From a checkpoint of a small self-supervised image encoder.
Model: norm batchnorm, activation relu, widths [64, 96, 144].
Training: muon at rate 0.021, 16400 steps, batches of 256.
Rows from block 2, named by matrix and row number. Each number is 128 + 32 x the weight over the matrix's rms, rounded and kept within 0 to 255. All counts start at 0. Numbers have three digits each.
# conv: 3x3 conv (model.blocks.2.conv.weight, 64x64x3x3), inputs 0-12, a 3x3 kernel for each
conv.5:049090101095138130103149119078102075076099090081127107108111147070123144123105105143145151138148150117163147132098097102119095148158102138099092080068113106113139104104090110106083096094088151129112143108136143123103070098094126146093151162100109112170110161173092120107135149150156143103168182105100155131101111109128146104168169132161122082125076101
conv.6:110200235125175196135150142160166127160149152167164156086145177101137138115129133099101110098097115116101127105096134100115117149138137131136132135144147120136136144142107161103117134083125143135125139091092146114101192184121166178155126170159151115157157115098150125091132138143110094094132107105122111133155126129120134127145136138134115117116115135
conv.7:114132110126157129129139135194187101095086125031107092163031095109140115092144141164153153077099126156127114118095116190146156191146164160130127122154159139130137151159130148121133079073113173195110130074095068121099149105127130118132099110110136117106138176128075127135161118145119100116121120102160164119064104071126143132054097105128144135110110153
conv.8:121150126198188177101111112084058076099062053156157154133138116108154142161128115091130113125122117104126125118111127087077103095091102119106105102089073107135141098097119101114099099085125166095090111058130156137157094126126142132135132112121132157141120132138147144070131123134101091112147123135125104115120159178079094094085087094151212241156141139
conv.9:123167168117171183110151176112114106093126129105113149104091116070000116097017102166144131175145130153145165171130141185151086197178112120124124129117132110108117173208201179192208216216242148144148156122151176127117139120119132108106135079102128120088125080110143076096148151098120129119149117119111151139124136149120138195092096090112128119098108101
conv.10:072083118065068119097109134167167154140103098120078102076058098095073116129135148144119111124095083096112120140147103157124131140138144135102104125120130130134143137094137116098114120107119145137145139131167122110152224228168237193163186157164115144241121144185099105129091143120126155133145158126089097127109087124113105125112105148134145146127118107
conv.11:161127123160121120119102099123137084115135135109103118129115115156104127128054114153165162136126116103112061153156139162148139194174136129128129141113165154150174108155103125135108100103182115098102123124143151157136135126133094136131112112148114108077131136147141150113184175138197164141110105133144175127147155102131110130172128098122097134123123148
conv.12:090102148119132127088122096155107140137072194105103156145112157092171136183255112128143129158088111122058149142094117093153168109148173159109143110105158119128150166144124138056134146081123079095126142119160160143163075118144109183165135154149128087102134126121091115131081150093127089119106116115141167082139123083146067115119123138120153185158181175
conv.13:146172202108125128078113133053078028118150115154166159111172148106128128155157168137089077135133088116093075093102119130132108116138168091058094124136152127128122101130100125133143194175178089099061157157149170174172141148092119104096110165134128129195114083095138153157099082079165145133171167130128120128133134097084083048169234189139161126128105116
conv.14:090071071144103079122143156156217255125123133125096113200186097084097110105107166117168167108127106120086102166166181199189137094121118149173205140159141149124196143172203125133098086105089142144194108086053105073094123147103117143121099117088113126100121165169094122131102118130146131151128139143097128133108093085115150158119108068117078116101103141
conv.15:133080122136104154144092134077125145105147132102128125150231101182249085164188075120113141119130145152123140228113148202095159169104148094132123117137113104104074137084117126088113088109140081173156036181088094169116099166147126136117126131150080128130180171155120125133073128142107153147126149129173100103214100115177121122182138123183124162174154185
conv.16:232219161165145116132128085127135188097098139045056059145119135149148139111087090059068115107111134098088108098108115099108145148158115118110108145125112129120117095149150115137108149136175069114149087099140135077073099102109100120115084088113145121134117118115089119155131115101116115116136119101138191154151142157151143150105142114102085099133112141
conv.17:092114133076090127057077122167182189176166186188167201124120136126102116120125122098125138114119148126140182116120102132087107145146117094065094114059085108097101153140142147152150134147130185167172192200177194196153156137119126130131118103119137124098133152125127139120137149093143128110139132126186180149178206130159174155107111126103104137075092144
conv.18:127121120146120123157122115136142129129072142127064120120152126037146159019147222099127101164080112179114084120128173124119168082163157140141131188110142150171185096132107143139054162127021157129098159108151131074210075096160108110194118121165140143109096126140136164117119110135113094136130126124073140135099166076130219114125119134103186103075139084
conv.19:121095108118080098140141157136116115106112136091110130137119116122121109148151137165153132172170167123114195118121148099101106078131152170171145155245153145108191123160159133143195186147172103113095124000159182078073122087136176120153133123121129131178103114121091085107120098116077113111120078102112076082111134141092064103117094141161109104140131133
conv.20:077129193073170195103165169077132065107125049144130080119066146131058142124104150127124146094148120104177147129068110150125121196132099175171137159161158142152097132145127048125131113151157129108094174112124131132126183172131178144150104131126155160141125127112106146141105098120103088084087105072132129140097157141091123142162144140079157108147108099
conv.21:036083136074139109141149067155086080101081100102096122098106126114130138160149131120126150100143160130146148140109104135097131120104136122109123116128138130140130157146126145134151127129124128112136133153146146202161151093114107124144102138135139142096138117113117108136119154148139149155182155164157158156131133139108143175159193156152189171154176173
conv.22:137140111160117083096110126138145141144161149150139144109147144255220089146095054090080089060128165140149128143140142130124131136168130107101176146148137143151110111108104091110191143176215121127113147163161121134114186117143145115127108111133132171124149155111098108131127072123087122100128135174133091131096147100113129100177149184176123186124166191
conv.23:145151088167184168085139179167121112183134105206147122126124132119108145116088085097080057103076106135120112138155141143132137100106137115090106125106092148137108144127142130119135141132133114142150120114137167136107124107144117146168081150170128111127206185177210199139149148140129147158115096126133128130176146148198181172155133122146148133148149108
conv.24:128101077106131112115125108091086122165089149168152117096111141076113151106100117153118147177122128129121105124174165095127162139109141143118163230147150213206140129098144170151128125196129101105105135176139070117118100106116109117108124116165148129171141113143098108139177124122096105143132116137160156127102079119124138105114119130077093116129047094
conv.25:081176131068123135089099109096082069131063039103072076079108146153000128142144110136160139098172103092142074115101079092037112139131121179163162155181171127153148140122115123115113154140186115146141045105085094085094141145129134120109138139133089130052147143130123119127067063096160176126079138112113129167110156103127095095108103126130093113137120116
conv.26:212167153156144152166141163178114119191144098211165117097093124093107119104127159121146168118146126098113132123125120102111118118124110114131131099107125127125122112090126140107110145137151125134135148135121160143142143132149141118139173129130180147157248205136219232150128107104114108130079107136150147125148103082167114107109135137094101140121096124
conv.27:054111067107190165078133156084091120106114148105130143154142101127112126165097100133148150138116134154150123079051083058035088057082114143141155147149173137184140133158143146125150129175194169118123121119112157128112148173145162147117144120124096122128100164178126135104082121117122134134089166118127139110132120094153174119114083110119083130130110127
conv.28:062137146103128067134107052101085098147145098181183126123094092176169122163199175090120132079133153075122156132103108144118162113173201146116139139127139138120133163160156100128130126133129124118140144136157130147168155095109183140148133140130157166182193152160209181154127157104137147110142115099067090142081106161104128127165178150139140104174109096
conv.29:172185172121146143131113114117086098093104094075110076132160111147137090091125057176191163137164137146135127139146152136186126141139118109086092087127129127134119147147120107135145095126103181159109147167137126195157106144097119141132129172119111154113154138164097130099114139117133135128149128146102114121135101132111123137101122142104102128161126139
conv.30:108139174096068152131107122145102185153094164143115130255058000223104020169071097089179139083142175098111125104211160149136151140165144119124077112106088127081089099107171101132197142133127188153120177137104158139115205159097160138103125113071178137124118131124119149146151130120155138135130147149128085141115082140149114154198095144169108143151166089
conv.31:102114084162145138165165143140112120153130142129135139124145122135160157147155155147159139127137157116125144151156142103102139090089111105090111095071096114111113136139132124129115089125106129115138087118145093084105146145134163160145142147192135146114181199172200212169125132108100100107082061084154151145130132133132146128111114122107096089100081058
conv.32:143135108086074130101092100075057124088081144079065123136115119142138101165144102106118131140140115156121113089108140074098136092098144119133101135117151126133123133094089130095063091092075109113075177169107165151111097103113130120127125131156108097167109090131085101118092125149100125177101139187156142106181151119152171127105134137072111108106096119
conv.33:150100097158110117145113154100143117068121137067104101132147154164100145108091114148105112115089094130078107160124137216150125137133119080054102078081094136085096074084121104097115115142137114138196079162187135167168175146138148126120130108109120096120149122124135102125088065115035035115089108116165151170164168175191151167108125132198140154123099095
conv.34:138147174080087165168141130188192122152152124144160145170136097192100087152167119183127147133165137106117142184140102145142164107116147114133097108105086143173134185160145154142178114124131173194180155142151079099124132135116111094124154157144148155139106099092142163156117145102150160123142114108148105122098067092166148147134127136089092110083101080
conv.35:120100069087064059069081083117134120110100089103088082201158117154100106058069122220235215182184176156160130078108172091153148112123144121144157102113117126107106126159102114123114130121136122156212178174194154157159169180152122129128139154156119134127133133123097106106084066087111091099091093093146136145144134099119125126078089071076107108128136169
conv.36:136100106187136112172149115139122122142172175179204215111126138150188161173198183132129128098103136134132153088099110070064119077091124119102113103105111128130122132135119095171124069149107108132139127182194121158179063112108109105111129124150147148128094135122046117117136090138116082111101065123102098129084073082100124120123105111121095101112103078
conv.37:151135135125122138142106135116097107137120101148133129148187151163157116161156124134163124176197165182205164108095084098090094105100134123120133130116134130116116129116109126119131121117111126120089145169181169195179114137178133149170137148127123116128106134131152141135074063086079094102133110141145143105141136140152149140117109128108127131128116128
conv.38:112192090177173100134113063094106066116123112129146150197191199211219181121170175136099082171149143164152137159162152146158124137092127095085120114103118135146169134145156161158099094096093148166139170133137135122114132125108161115133139099141144117113127120126136102092112132144076136139147211173185204127176184134170168112179193137158181128106093117
conv.39:105132193101134137119134171093099083102110074119119103090120152093098167103157109106114135154172171078107107088091118106083114074065089133140129139117106115100116133101084138097067130129121128109088128097082118132100126130133130128144144164113073116127132115151110108095138159146132145126096084082154165162164163175124131129162140113144164150159174164
conv.40:171153172119129151116113114127136186141139183157106131115128147171100119151131124155154149123136143112087065090120107133192135133145123135156173169174158152117136112128133143175166144141149157171200146154155116099117173153152194188152122089119144139131169125097143132119130134121118117102108113102111129114126128119106111103164147147142136121146148142
conv.41:158131150157103093172086132089162091039210074150084132112179111135182060101042187122126137074166170193128141061060048109102040062075100141179126186116182153167195157109134124136164140140092144078182081108062055157109147160121105088095133137119130154120152137118143138144120141085119151148209132191168162133188055243143109086111140117133157123109067118
conv.42:166142123164139146113140163092097145095092127057086097073097126107100144111078089106116136095149128134166141131136154120079135131108127130133154123128143186140141090122165084074105131113116118091140091082146143123110106082115125108134142132164069108119126130110079101093161088071166133114110125107110116141132166101124154157072095098073082104112112111
conv.43:110146115135147122142129116095119108115120141097144111148116127154141186149186198128118108087066073109074111145115150084105129107116176128086110082117114082111125151176124123134095110109069186164143103159155097136165108130150116147164128148135111124142144128171051057101160130147156112122115122145155102124149164153119126147126086108133128093142120118
conv.44:149118131162143092126119121148161161136071123123049137143138095107098171092127130125110142129154146117129143131151129153217172200189155114103131138123116109157124089106108098086127118073118156165159135088157130080106090101130121125146114131129105128125112155138092144130119126107114057076079085124121116124142111152161146168117116146124125113086142137
conv.45:177131138173156153152184169118144162114118144138106102170187157140165158115125141155134147124121119138142120144144148134153143153120128117124124121130128139146141145148115126124138129105127123144165105115147137097127084120183124131169140114147096118125117105120157151144109145126125157143127152157138127108103103100130120104156110099159133107128137121
conv.46:176099136125116161159137197104094145134128063129131062134106130134102156174182180133121146103097136178130118179148108168160150151166154125133129121098148109099120132107116147150070160167052133155102124157156143180130064063190082026148167119163100133131116116133085084161185165196152136147112149123146109138137133149162148184180126170138100118171162115
conv.47:133131097160193151080120108049048036106069026113151138071100155116060118169138122136124178181139075129162142142215143097157154156111154132112136137142150127114106149124044139106055098111122130133142156077087154160111115193126104160122141132078077095177089098127091122093129105106115131112082102137089136075153196118141154154174125161149108132166094110
conv.48:135118094118128103104100083128111138122096132117127206167132139136119091156138096131136114170162148163146162112107119131126135135103153135159163119155138110141145144122138153145159147141194114121120165090082164082134049056000078095066056071076147121172070064127143094150051097123092086138110148125113162207169128127125117127098086111120108125077106154
conv.49:145116148122089160114080159101045086102071106143131145113109099162108106163185130106121120105110123135104083112105116118109096059074091094112099082139110102112097136123173149152229160255224147123174112128120156152118131093119116084089065092111135160135123118128073099119181171111167107116149137119108083097095091140089096110151145202140163187112159132
conv.50:139148169163179182166143135161128185142155176130135159102094103096085116094089114148133123141116092129116106108079126116094102149137146111124108127112123125114126085074080092085083099103100142122148128168187132201182211140138157140145137124129121156134132129103135117109143109107149132106148179151135133123103124109113132137107124119124096111073109109
conv.51:122089140109107143133110141114125156108123117132141104155110105130067092121103086160165143177164173131167164150146106108164130136136122110107111105106098098108110134153193132123164142125146167156155155134126180150106179175151157161123149125087124142133131126138165150151073075093080077073105096094101124126106101096122105087148111131108127134099109132
conv.52:081076113080087106113142161127072084151094092144158121167149114114162109114077123157152122175155121123146113100119101066057112102109150134180147169114107168170137103147213137195136149102064092120127150150122134149128064069088085081114130182160061102143095120180138132138085071086107116088159122142146187159155105110124140107134128160162172169155138086
conv.53:134129144171191197198197213062070041059073055099092082149121167135186188123169192162146177163179200166164168135113090099073114066075114111104094142120099100115090131101120116107079117111058125124122127110145132136168101091125143140121139120134135148189083082154083071140110098126137126164146141163113099142116111143138133138148099160111089103179102068
conv.54:158139073106079079053092176102087126146127133164137084111135141118132114167146116153130133133136136149110105128133141135131114112079101129116118102104101094087117139175160132192165153160121145136112134135131152123096136126172170181179129150134106071117131117098142158132153133129124103102124115113113062104103092094097129122128094132114139185155186184
conv.55:073086123136180200121148162156133108152156100149146087098117099107126112088108105109127125112144124131136114128152141099120128090105119126120111115113114128097112164179146175163118163142102140161143164196143170160075085142125103160165127150198117120076133141150147161164120096099109099113089064097157154105139154113152136106118171144154158144155168143
conv.56:116135118057082109082091094098114063104132128096148166189139119160178105098179130174126157184146160147151159112124138075090133103047105115118114110111125112111121111102075123158122133149114116149133132153112129137091090080126101108107098119149114150137074136160015033144116112139102070096092086074138109139121154137088124141139141123102107096129129099
conv.57:059112109145181147131120131106127108071112125071068127111119092108128092172114063147119114128100132117097096123136129071094103109141103144152148138162140182185171133127172167162173155146145137222152127181117179163121246255110140247092131227129126090131130164138110118099089084149099098141100087179119072123087075086118097133155105146132125137196137143
conv.58:112144105112143120150137081161123143153125147132072118130106127140127117118151153178126139173129113132173170121112118155124085098101103114118125169115182163122116142137081109126134118138106128148112123134087112095117123121118125119105124116141183104138169091163212121190087163127082130091062166113118113112112093124122061120166130133144083112170157122
conv.59:162177163136138148114106097121100123120120135177201167104143149066122115145188156091098076140119065122106090178147150136135132109084115139140123149159143154127135125113098108139145131182141101115145122158163141168190123151146145137124144140165117108117111116143107120156135159182134152151152120136143140156109138161125146203147138140123135164124149147