A small self-supervised image encoder, trained from scratch.
Data: trained on telescope images of galaxies (Galaxy Zoo DECaLS), 88335 training examples, 47.5 epochs.
Rows from block 3 of a small self-supervised image encoder, named by matrix and row number. Each number is 128 + 32 x the weight over its row's rms, rounded and kept within 0 to 255. All counts start at 0.
Before each channel's rows are labels from the 100 images, of 14848, where the channel reaches its highest value: "top examples" is what is common among them. Only what is clearly more common there than usual is listed. The data: telescope images of galaxies (Galaxy Zoo DECaLS).
# conv: 3x3 conv (model.blocks.3.conv.weight, 96x64x3x3, each kernel summed), inputs 0-63

top examples: shape: featured or disk; edge-on disk: no; spiral arms: yes
conv.56 [122 115 164 103 172 118  33 133 146  96 102 109 127 145 162  89 101  91 108 157 113 108 107  73  93 153 167 137 181 114 122 155 170 146  49 167  92 105 128 142 116 117 109 154 127 102 114 134 117 104 109 110 105 174 149  93 133 130 203 118 121 188 133  72]

top examples: shape: featured or disk; edge-on disk: no; spiral arms: yes
conv.71 [129 162 178 170  84  85 130 128 138 110 137  96 119 122 132 143 174 133 145 101 104 143 110 131 158 109 120 101 100  64 137 166 109 129 128 181  52 135  79 136 126 123 112  84 147 164 100 104 119  68 151  65 108 116 185  82 131 191 161  84 106 102 137  77]

top examples: bar: no; bulge size: small
conv.25 [150 131 142 136 127 180 123 168 119 151 166 127 129 115 112 160 146 192 168 100 121 102 116 103  36 129 172  64  43 140 135 126 109 114 143  98 112 133 163  98 116  86 122  76 214 117 155 181  70 164 135 146  99 140 142 123 133 117 144 133 118 139 129 135]

top examples: shape: featured or disk; edge-on disk: no; spiral arms: yes
conv.70 [101  99 156 165 117 163  82 108 130 170 159  98 133 101 172 152 155 204 124 119 117 120 149 168 119  89 147 134  96 175 172  44 132 122 117 125 176 161 120  79 121  75 111 186 131 137 146 109 153 105 101 144 155 128  76 155 145 122 103 100 135  50 148 144]

top examples: roundness: round
conv.35 [152  90 135 157  98 123 210 122  98 141  98  68 127  90 133 116 125  93 111  83 149 125 121 136 128 116  81 110 126 166 158 221 139 130 121 105 154  75  57 173 139 111 131  91 155 111 122 132  99  87  48 133 117 118 138 176 131 141 122 136 147 119 166 174]

top examples: roundness: round
conv.75 [117  94  89 133 130  79 118 121 100 137 127 105  99 141  94 120 150 213 128  93 102 125 114 139 112 174 140 122 126 144 109  85 132 166 130 191 153 156 110 152 106  65 145 134 183 133 136 150 116 133 252  79 132 195 128 151 132 135 144 147 104 116 152 109]

top examples: shape: featured or disk; edge-on disk: no; spiral arms: yes
conv.46 [156 128 200 192  93  62 166 142 106 144 136 179 105 117 145 141 162  88 121 203 163 125 149 178 159 138 151 142 136 174 128 156 157 105 139 132 120  95 104  73 174  76 168 172 190 126  87 139 162 123 157 146 114 152 157 118 119 150 128 139 152 137 145 112]

top examples: roundness: round
conv.78 [ 99 163  94  83 143 148 165 126 110 123 119  75 124  75 125  93 168 104 138 179 129  89 117 130 154 161 150 141 134 113  97 166 163 105  86 125 140 127 119  58 122 167  66 111  25  73  62 111  96 123  98 112  91 137 110 135 101 149 102 146 113 135 121 144]

top examples: edge-on disk: no; shape: featured or disk; spiral arms: yes
conv.38 [168 146 147 165  70 114 143 133 115  91  92  72  91 108 121 120 141 141 123  97 178 132  98 165  84 101 169 112 106  85 101 116  99 148 128 116  90 137 124  73 132 165  99 178 176  80  69 124  76  93  81 123  80 133 104 112 108 137 114 151  96 201 111 145]

top examples: edge-on disk: yes
conv.58 [124  93 197 118 130 139  80 146 112 118 111 113 149 103 151 118  99 122 132 157  95 129 111 140 110 116  63 137 126 168 109  65 160 148 121 123 106 137 144 148 163 172  66  83  84 116 135 113 122 146  64 191 125 152 156 137 107  91  82  65  97 188  67 132]

top examples: roundness: cigar-shaped
conv.79 [138  88 103 131 123 110 132 144  83  91  95 117 106 116  93 170 137 133 127 150 151 111 139 124 110 105 122 106 103 175 146  67 210  93 112 121  44 114 219 163 110 105 150 124 137 101 109 131 119 168 137 164 176 136  91 102 112 100 141 125  94 202 104 166]

top examples: roundness: round
conv.7 [159 119  86  82 134 115  91 131  95 158 121 118 113  96 124 155  71 150 118 156 132  93 132  65 153 119 141 155  75 142 149  95 162 137 104 115 132 175 196 188 135 159 132 122  88  86  86 109 136  87 165 136  83 201  97 126 114 119 127  57 138 102  89 152]

top examples: edge-on disk: no; shape: featured or disk; spiral arms: yes
conv.81 [102 137 129 152 112 180 207 112 143 120 129 117 130 158 151 122 130  77 106  98 133 110 145 126 105 103  65 132 126  85 121 143  51 132 160  96 151  82 133  77 100 134 161  74 162 134 154 101 160 132 153  71 186  99 106 193 163  83 116  97  99 158 133 112]

top examples: spiral arms: yes
conv.51 [114 107 155 129 125 185  47 136 136 145 116 192  99 144 123 109 180 132 120 129  90 105 139 128 121 166  83 150 152 115  94 122 147 129 138  69  87  84 123 204 120 132  84  99 116  94  75 155 136 196  96  89 133 147 181 125 158 153 118 167 115 122  98 168]

top examples: roundness: cigar-shaped
conv.82 [139  91 136 168  95 123 109 115  75 102 125 186 120  93 100 135 127  90 124 166 100 137 119 171 167 157 139  95 122 127 117 154 108 125 151 119 168 143 110  13 152 128  98  97 148 173  88 133 112 145 189 169 149 102 205 116 126 163  99  72 120 134 118 108]

top examples: shape: featured or disk; edge-on disk: no; spiral arms: yes
conv.67 [110 109 162 132 128 115 142 119  98 173 202  97 125 119 142 155 170 120 152 160  91 116 148  82 154 144 142 146 167  62 137 114  78 123 176  94 195 142 129  75 112 121 107 119 127 171 146 134  93  80 139  98  79 135  75 112 105 134  59 166 123 153  80 165]

top examples: shape: featured or disk; edge-on disk: no; spiral arms: yes
conv.30 [123  91 123 103 139 139  77  71 135  65 105 100 144 137 160 112 124  68 133 156 173 116 107  67 148 134  80 112 196 128 125 143  67 174 138 200 141 154 115 180 116 129 100  99 133 124 122 141 158 102  66 110 125 122  96 172 176 118  88 123 156 146 149 154]

top examples: edge-on disk: yes; roundness: cigar-shaped
conv.16 [164 166 150 141 147  77 193 126 151 158 126 163 119 151 145 158 112  99 137 172 182 127 154  96 164 138 108 113 156 122 143 123 143  87 169  62 150  77  92  63 175  92 104  93 153 128 116 126 178 129 137 125 139 119 112 161 169 173 138 145 130 202 169 168]

top examples: edge-on disk: yes
conv.34 [104 156 164 110 146 149 113 106 113 136 132  83 137 131 100 159 171 148 127  95 130 154 112 167 153 134  94 131 195  84 160  94 126 195  89 118  84 157 124  97 110 127  83 114 155 143 105 108  81 202 105 223 134  98 133  95 116 175 133 112 131 181 142 167]

top examples: bulge size: small
conv.57 [205 111 120 130  90 107 129 158  75  82  95 140  94  73  70 125 135 114 152 139 132 118  75 129 120  86 131  96 122 112  60 126  97 157 109 159 119 145  80 171 124 124 121  91 199 109  88 184 155 132 122 130 103 113 118 161 122 150 116 162  89  60 112 155]

top examples: shape: featured or disk; edge-on disk: no; spiral arms: yes
conv.17 [149 139 128 125  83 134  75 108  87 114 125 142 136 149 107 175  88 114 157 100 151 128 134 170 103 139 102 104 130 181 140 179 137 133 108 142 159 166 161 147 155 114  98 124 156 140 112 120  76 219 102 114 117 188 137 166 158 152  67 123  61  56 115  89]

top examples: shape: featured or disk; edge-on disk: no; spiral arms: yes
conv.42 [144 192  86  78 145 105 115 117 138 155  84 147 113 117 129 130  86 187 119 127 113 111 183 133 142  80  69 101 147 123 153 111 114 146 123 120 145 181 146  99  28 155 119  71 146  77 147 119  83 144 129  63 146 112 127 114 186 100 119 134 135 141  92 127]

top examples: bulge size: moderate
conv.4 [140 172 125  79 139  76 131 139 127 122 114 114 143 127 159 158 196 116 141 134 109 176 147 191 126 149 116 122 128 111 142 118 127 131 141  84 116 105 165  86 165 106  75 130 163 145 105 108  98 137 193 155 134  69  87  97 117  75  72 127 113 158  51 193]

top examples: roundness: cigar-shaped; edge-on disk: yes
conv.66 [119 184 131 168 107 135  86 128 119 127 158 149 117 122 106 128 183 165 121 107 116  86  82 117 129 150  75 123 220  92 128 125 119 108 124 122 153  83 120  59 101 154  46 143 150  78  86  93 103 108 144 116 154 112 102 129 125  97 132 193 117 173  97 109]

top examples: shape: featured or disk; spiral arms: yes
conv.43 [119 121 134 132 137 103  44 145 111 173 158 188 106 109 147 141  80  87 128 139 174 116 146 166  93 115  81 165 116  95 163  87 143 137 108  82  52 116 158 132 100 130 164 170 153 123 165 122  89 130 118  71 145 131  88 167 110 159  98 130 136 203 120 119]

top examples: shape: featured or disk; edge-on disk: no; spiral arms: yes
conv.20 [133 130 133 128 117 119  77 132 122  99 168 121 111 130 112 147  70  94 131 157 135 135 100 187 138  77 194 145 150 121 117 164 126 107 120 108 137 169 131  53 107  99 125 128 159 125  74  73 189 108 168 144 110  63 112 125 117 124 127  93 104 155 216  80]

top examples: shape: featured or disk; edge-on disk: no; bar: no
conv.14 [135 135 171 128 170  67  62 121 133  99 127 122 119 152 124 153 111  31 145 130 148 151 109 115 110  95 115 158 172 154 111  90 172 116 128  89 115  96 120 103 157 144 170 133 166 124 105  69  51 112  86  82 149  96 153 120 137 174 106 132 123  66 134 100]

top examples: bar: no
conv.84 [112 139 133 114  98 196 126 138 134 177 133 158 132 145 140 120 120 207 127 126  85 147 144  73 141 160 104 143  71 123 123 101  64 138 122  97 186 123 140  80 157 141 184 120 108 163 173 115 118 141 113 120  90 151  91  36 112 148 117 163 115 132  68 147]

top examples: shape: featured or disk; edge-on disk: no; spiral arms: yes
conv.83 [126 205  95 100 127  98 154 160 143 142 132 131 134 121 142 186 208  89 154 119 158 100 135 144  79 134 132  96 120  81 171 191 111 133 141  93  92 137 166 110 111 133 118 140 152 105  96 144  56  95 165 203 113 147 128  76  95 125 119 148  94 118  95 110]

top examples: roundness: round
conv.23 [114 133  97 151  99 111 100 150 109 100 110 142 102 100 120 137 176 126 114  74  76 104  92 181 130  82 157 143 132  85 130 172 151 100  83  93 135 130 146 211 161 114 175 141 101  65 137  95 179  92 173 127 109 126  70 114  83 119 144 176  96 138 155 105]

top examples: edge-on disk: no; shape: featured or disk; spiral arms: yes
conv.64 [105  69 149 136 130 101 174 135 103 159 131 106 118 128 117 185 117  41 155 157 151 135 148 123 116  96 129 107  95 128 185  94  83 139 101 156 149  85 161 121 117 122 172 107 135 147 126 108  94  81 252  90 136 124 134 141 135 161 128 100 105 158 139 100]

top examples: roundness: cigar-shaped
conv.39 [127 192 144 176  89 126  80 138  94 159 135  72 136 141  99 122 121 150 121 161 153  98  80 115 150 132 101 125 147  74 122  83  39  78 122 127 118 173 156 175 125 151 194 109 118 152 141 109 144 125 182 148 154 118 132 143 112 105 109  70  81 159 167 144]

top examples: edge-on disk: no; shape: featured or disk; spiral arms: yes
conv.88 [140  40 142 106 105 143 167 141 145 131 176  80 157 155 127 111 120 127 148 102 158 114 140 102 152  97 119 177 128 118 121  66 145 114 130  65  70 141 137 185 160 153 152  86 137 171 108 101  59 117 149 155 188  94 129  84 128 162 112 105 130 183 141 109]

top examples: edge-on disk: no; spiral arms: yes; spiral winding: tight
conv.87 [168 116 124 122 106 121 105 146 129 108 113  60 124 133 122 116 151 117 124  87 135 148 124 146 102  83 144  90 120 146  87  64 116 168 124 214 120 176 127 124 137 134 142 144 156 134  53 155 189 110 112 134 179 202  96 123 155 102  81 101 144  63 114  89]

top examples: shape: featured or disk; edge-on disk: no; spiral arms: yes
conv.15 [107 109 127 179 131 165 111 173 104 114  96 152 101 110  90 145 184  83 132 144 122  96 100 108 102 118 137 125 109 117 118 116 102 155  93 103 159  85 111  94 132 135 176 173 134  85 123 134 189 168 129 122 232 163 129 198 155  75 119 116 128  66 130 122]

top examples: edge-on disk: yes; roundness: cigar-shaped
conv.1 [178 135 150 157  88  99 112 129 141 121 120 128 115 145 175 114  77 169 103 112 107 147 138 136 114  76 117  87 149 186 117 136  74 120 128 170 143 116 105 113 193  39  89  92 132 135  62 101 120  98 172 132  98 123 134 117 131 172 114 101  89 209 125 119]

top examples: spiral arms: yes
conv.19 [183 139 120 102 147 112 105 105 163 151 142 134 117 143 146 112 168 202 129 129  87 103 123  69  69  39 171 109 145 169 117 113 116 125 137  92 172 147 122 137 146 139 110 130 132 137 122 106 120 102  98 187 164 126 102  68 145  95 155 150 124  92  37 126]

top examples: shape: featured or disk; edge-on disk: no; spiral arms: yes
conv.68 [ 91  97 153 123 155 141  76 128 166 166 174  34 117 175 152 160 115 111 144 148 135 114 144 143 128 132  99 192 130 117 149 127 154 167 130 150 118 138 161 153 148 136 121 120 136 146  83 117   0 116 109 105 131 148 163 143 145 177 139 154  94 157 156 102]

top examples: shape: featured or disk; edge-on disk: no; spiral arms: yes
conv.5 [150 135 141 127 128  98 127 146 195 176 131  58 128 192 164 102 135 104  88  74 122 120 134 150  66 150 118 139 134 127 134 130 110 140 173 112 100 104 121  60 188 121 165 156 105 114  97 129 166 181 168  68 125 157 129 166 146 170 142 161 124 110 176 166]

top examples: bar: no
conv.45 [199 125 151 126 125 140 135 173 130 114 127 144 117 122 129 136 111 118 114  63 117 125 124 125  87  69 121 108 174 151 133 157 104 230 121 126 151 102 114 143 171 122 153 135 247 126 153 174  54 127 144 157 151 120 155 138 150  83 129 140 128 113 116 120]

top examples: shape: featured or disk; edge-on disk: yes
conv.91 [103  89 128 153 111 126 105 127 132 111 117 119 114 123 120 142  83  97 155  54 121 184 113 147 125  56 172 126 160 104 136 194 135 135 170 104 149  66  77  97 141 143 161 113 142 141 109  94 109  97 125 120 133  51 151 148  96 159 169 215 124 144 147 158]

top examples: shape: featured or disk; bulge size: small
conv.40 [121 104 147 189 117 124 115  82 155 107 102 150 129 164 144 131 157 177 124 153 118 126 134 126 125 155  87 162 128 134 122  97 138 126 152 139  89  80 163 217  66 145 153  87 142 103 134  98 148  73 121  53 147  86  54 101 121 134 101 109 147 192 116 152]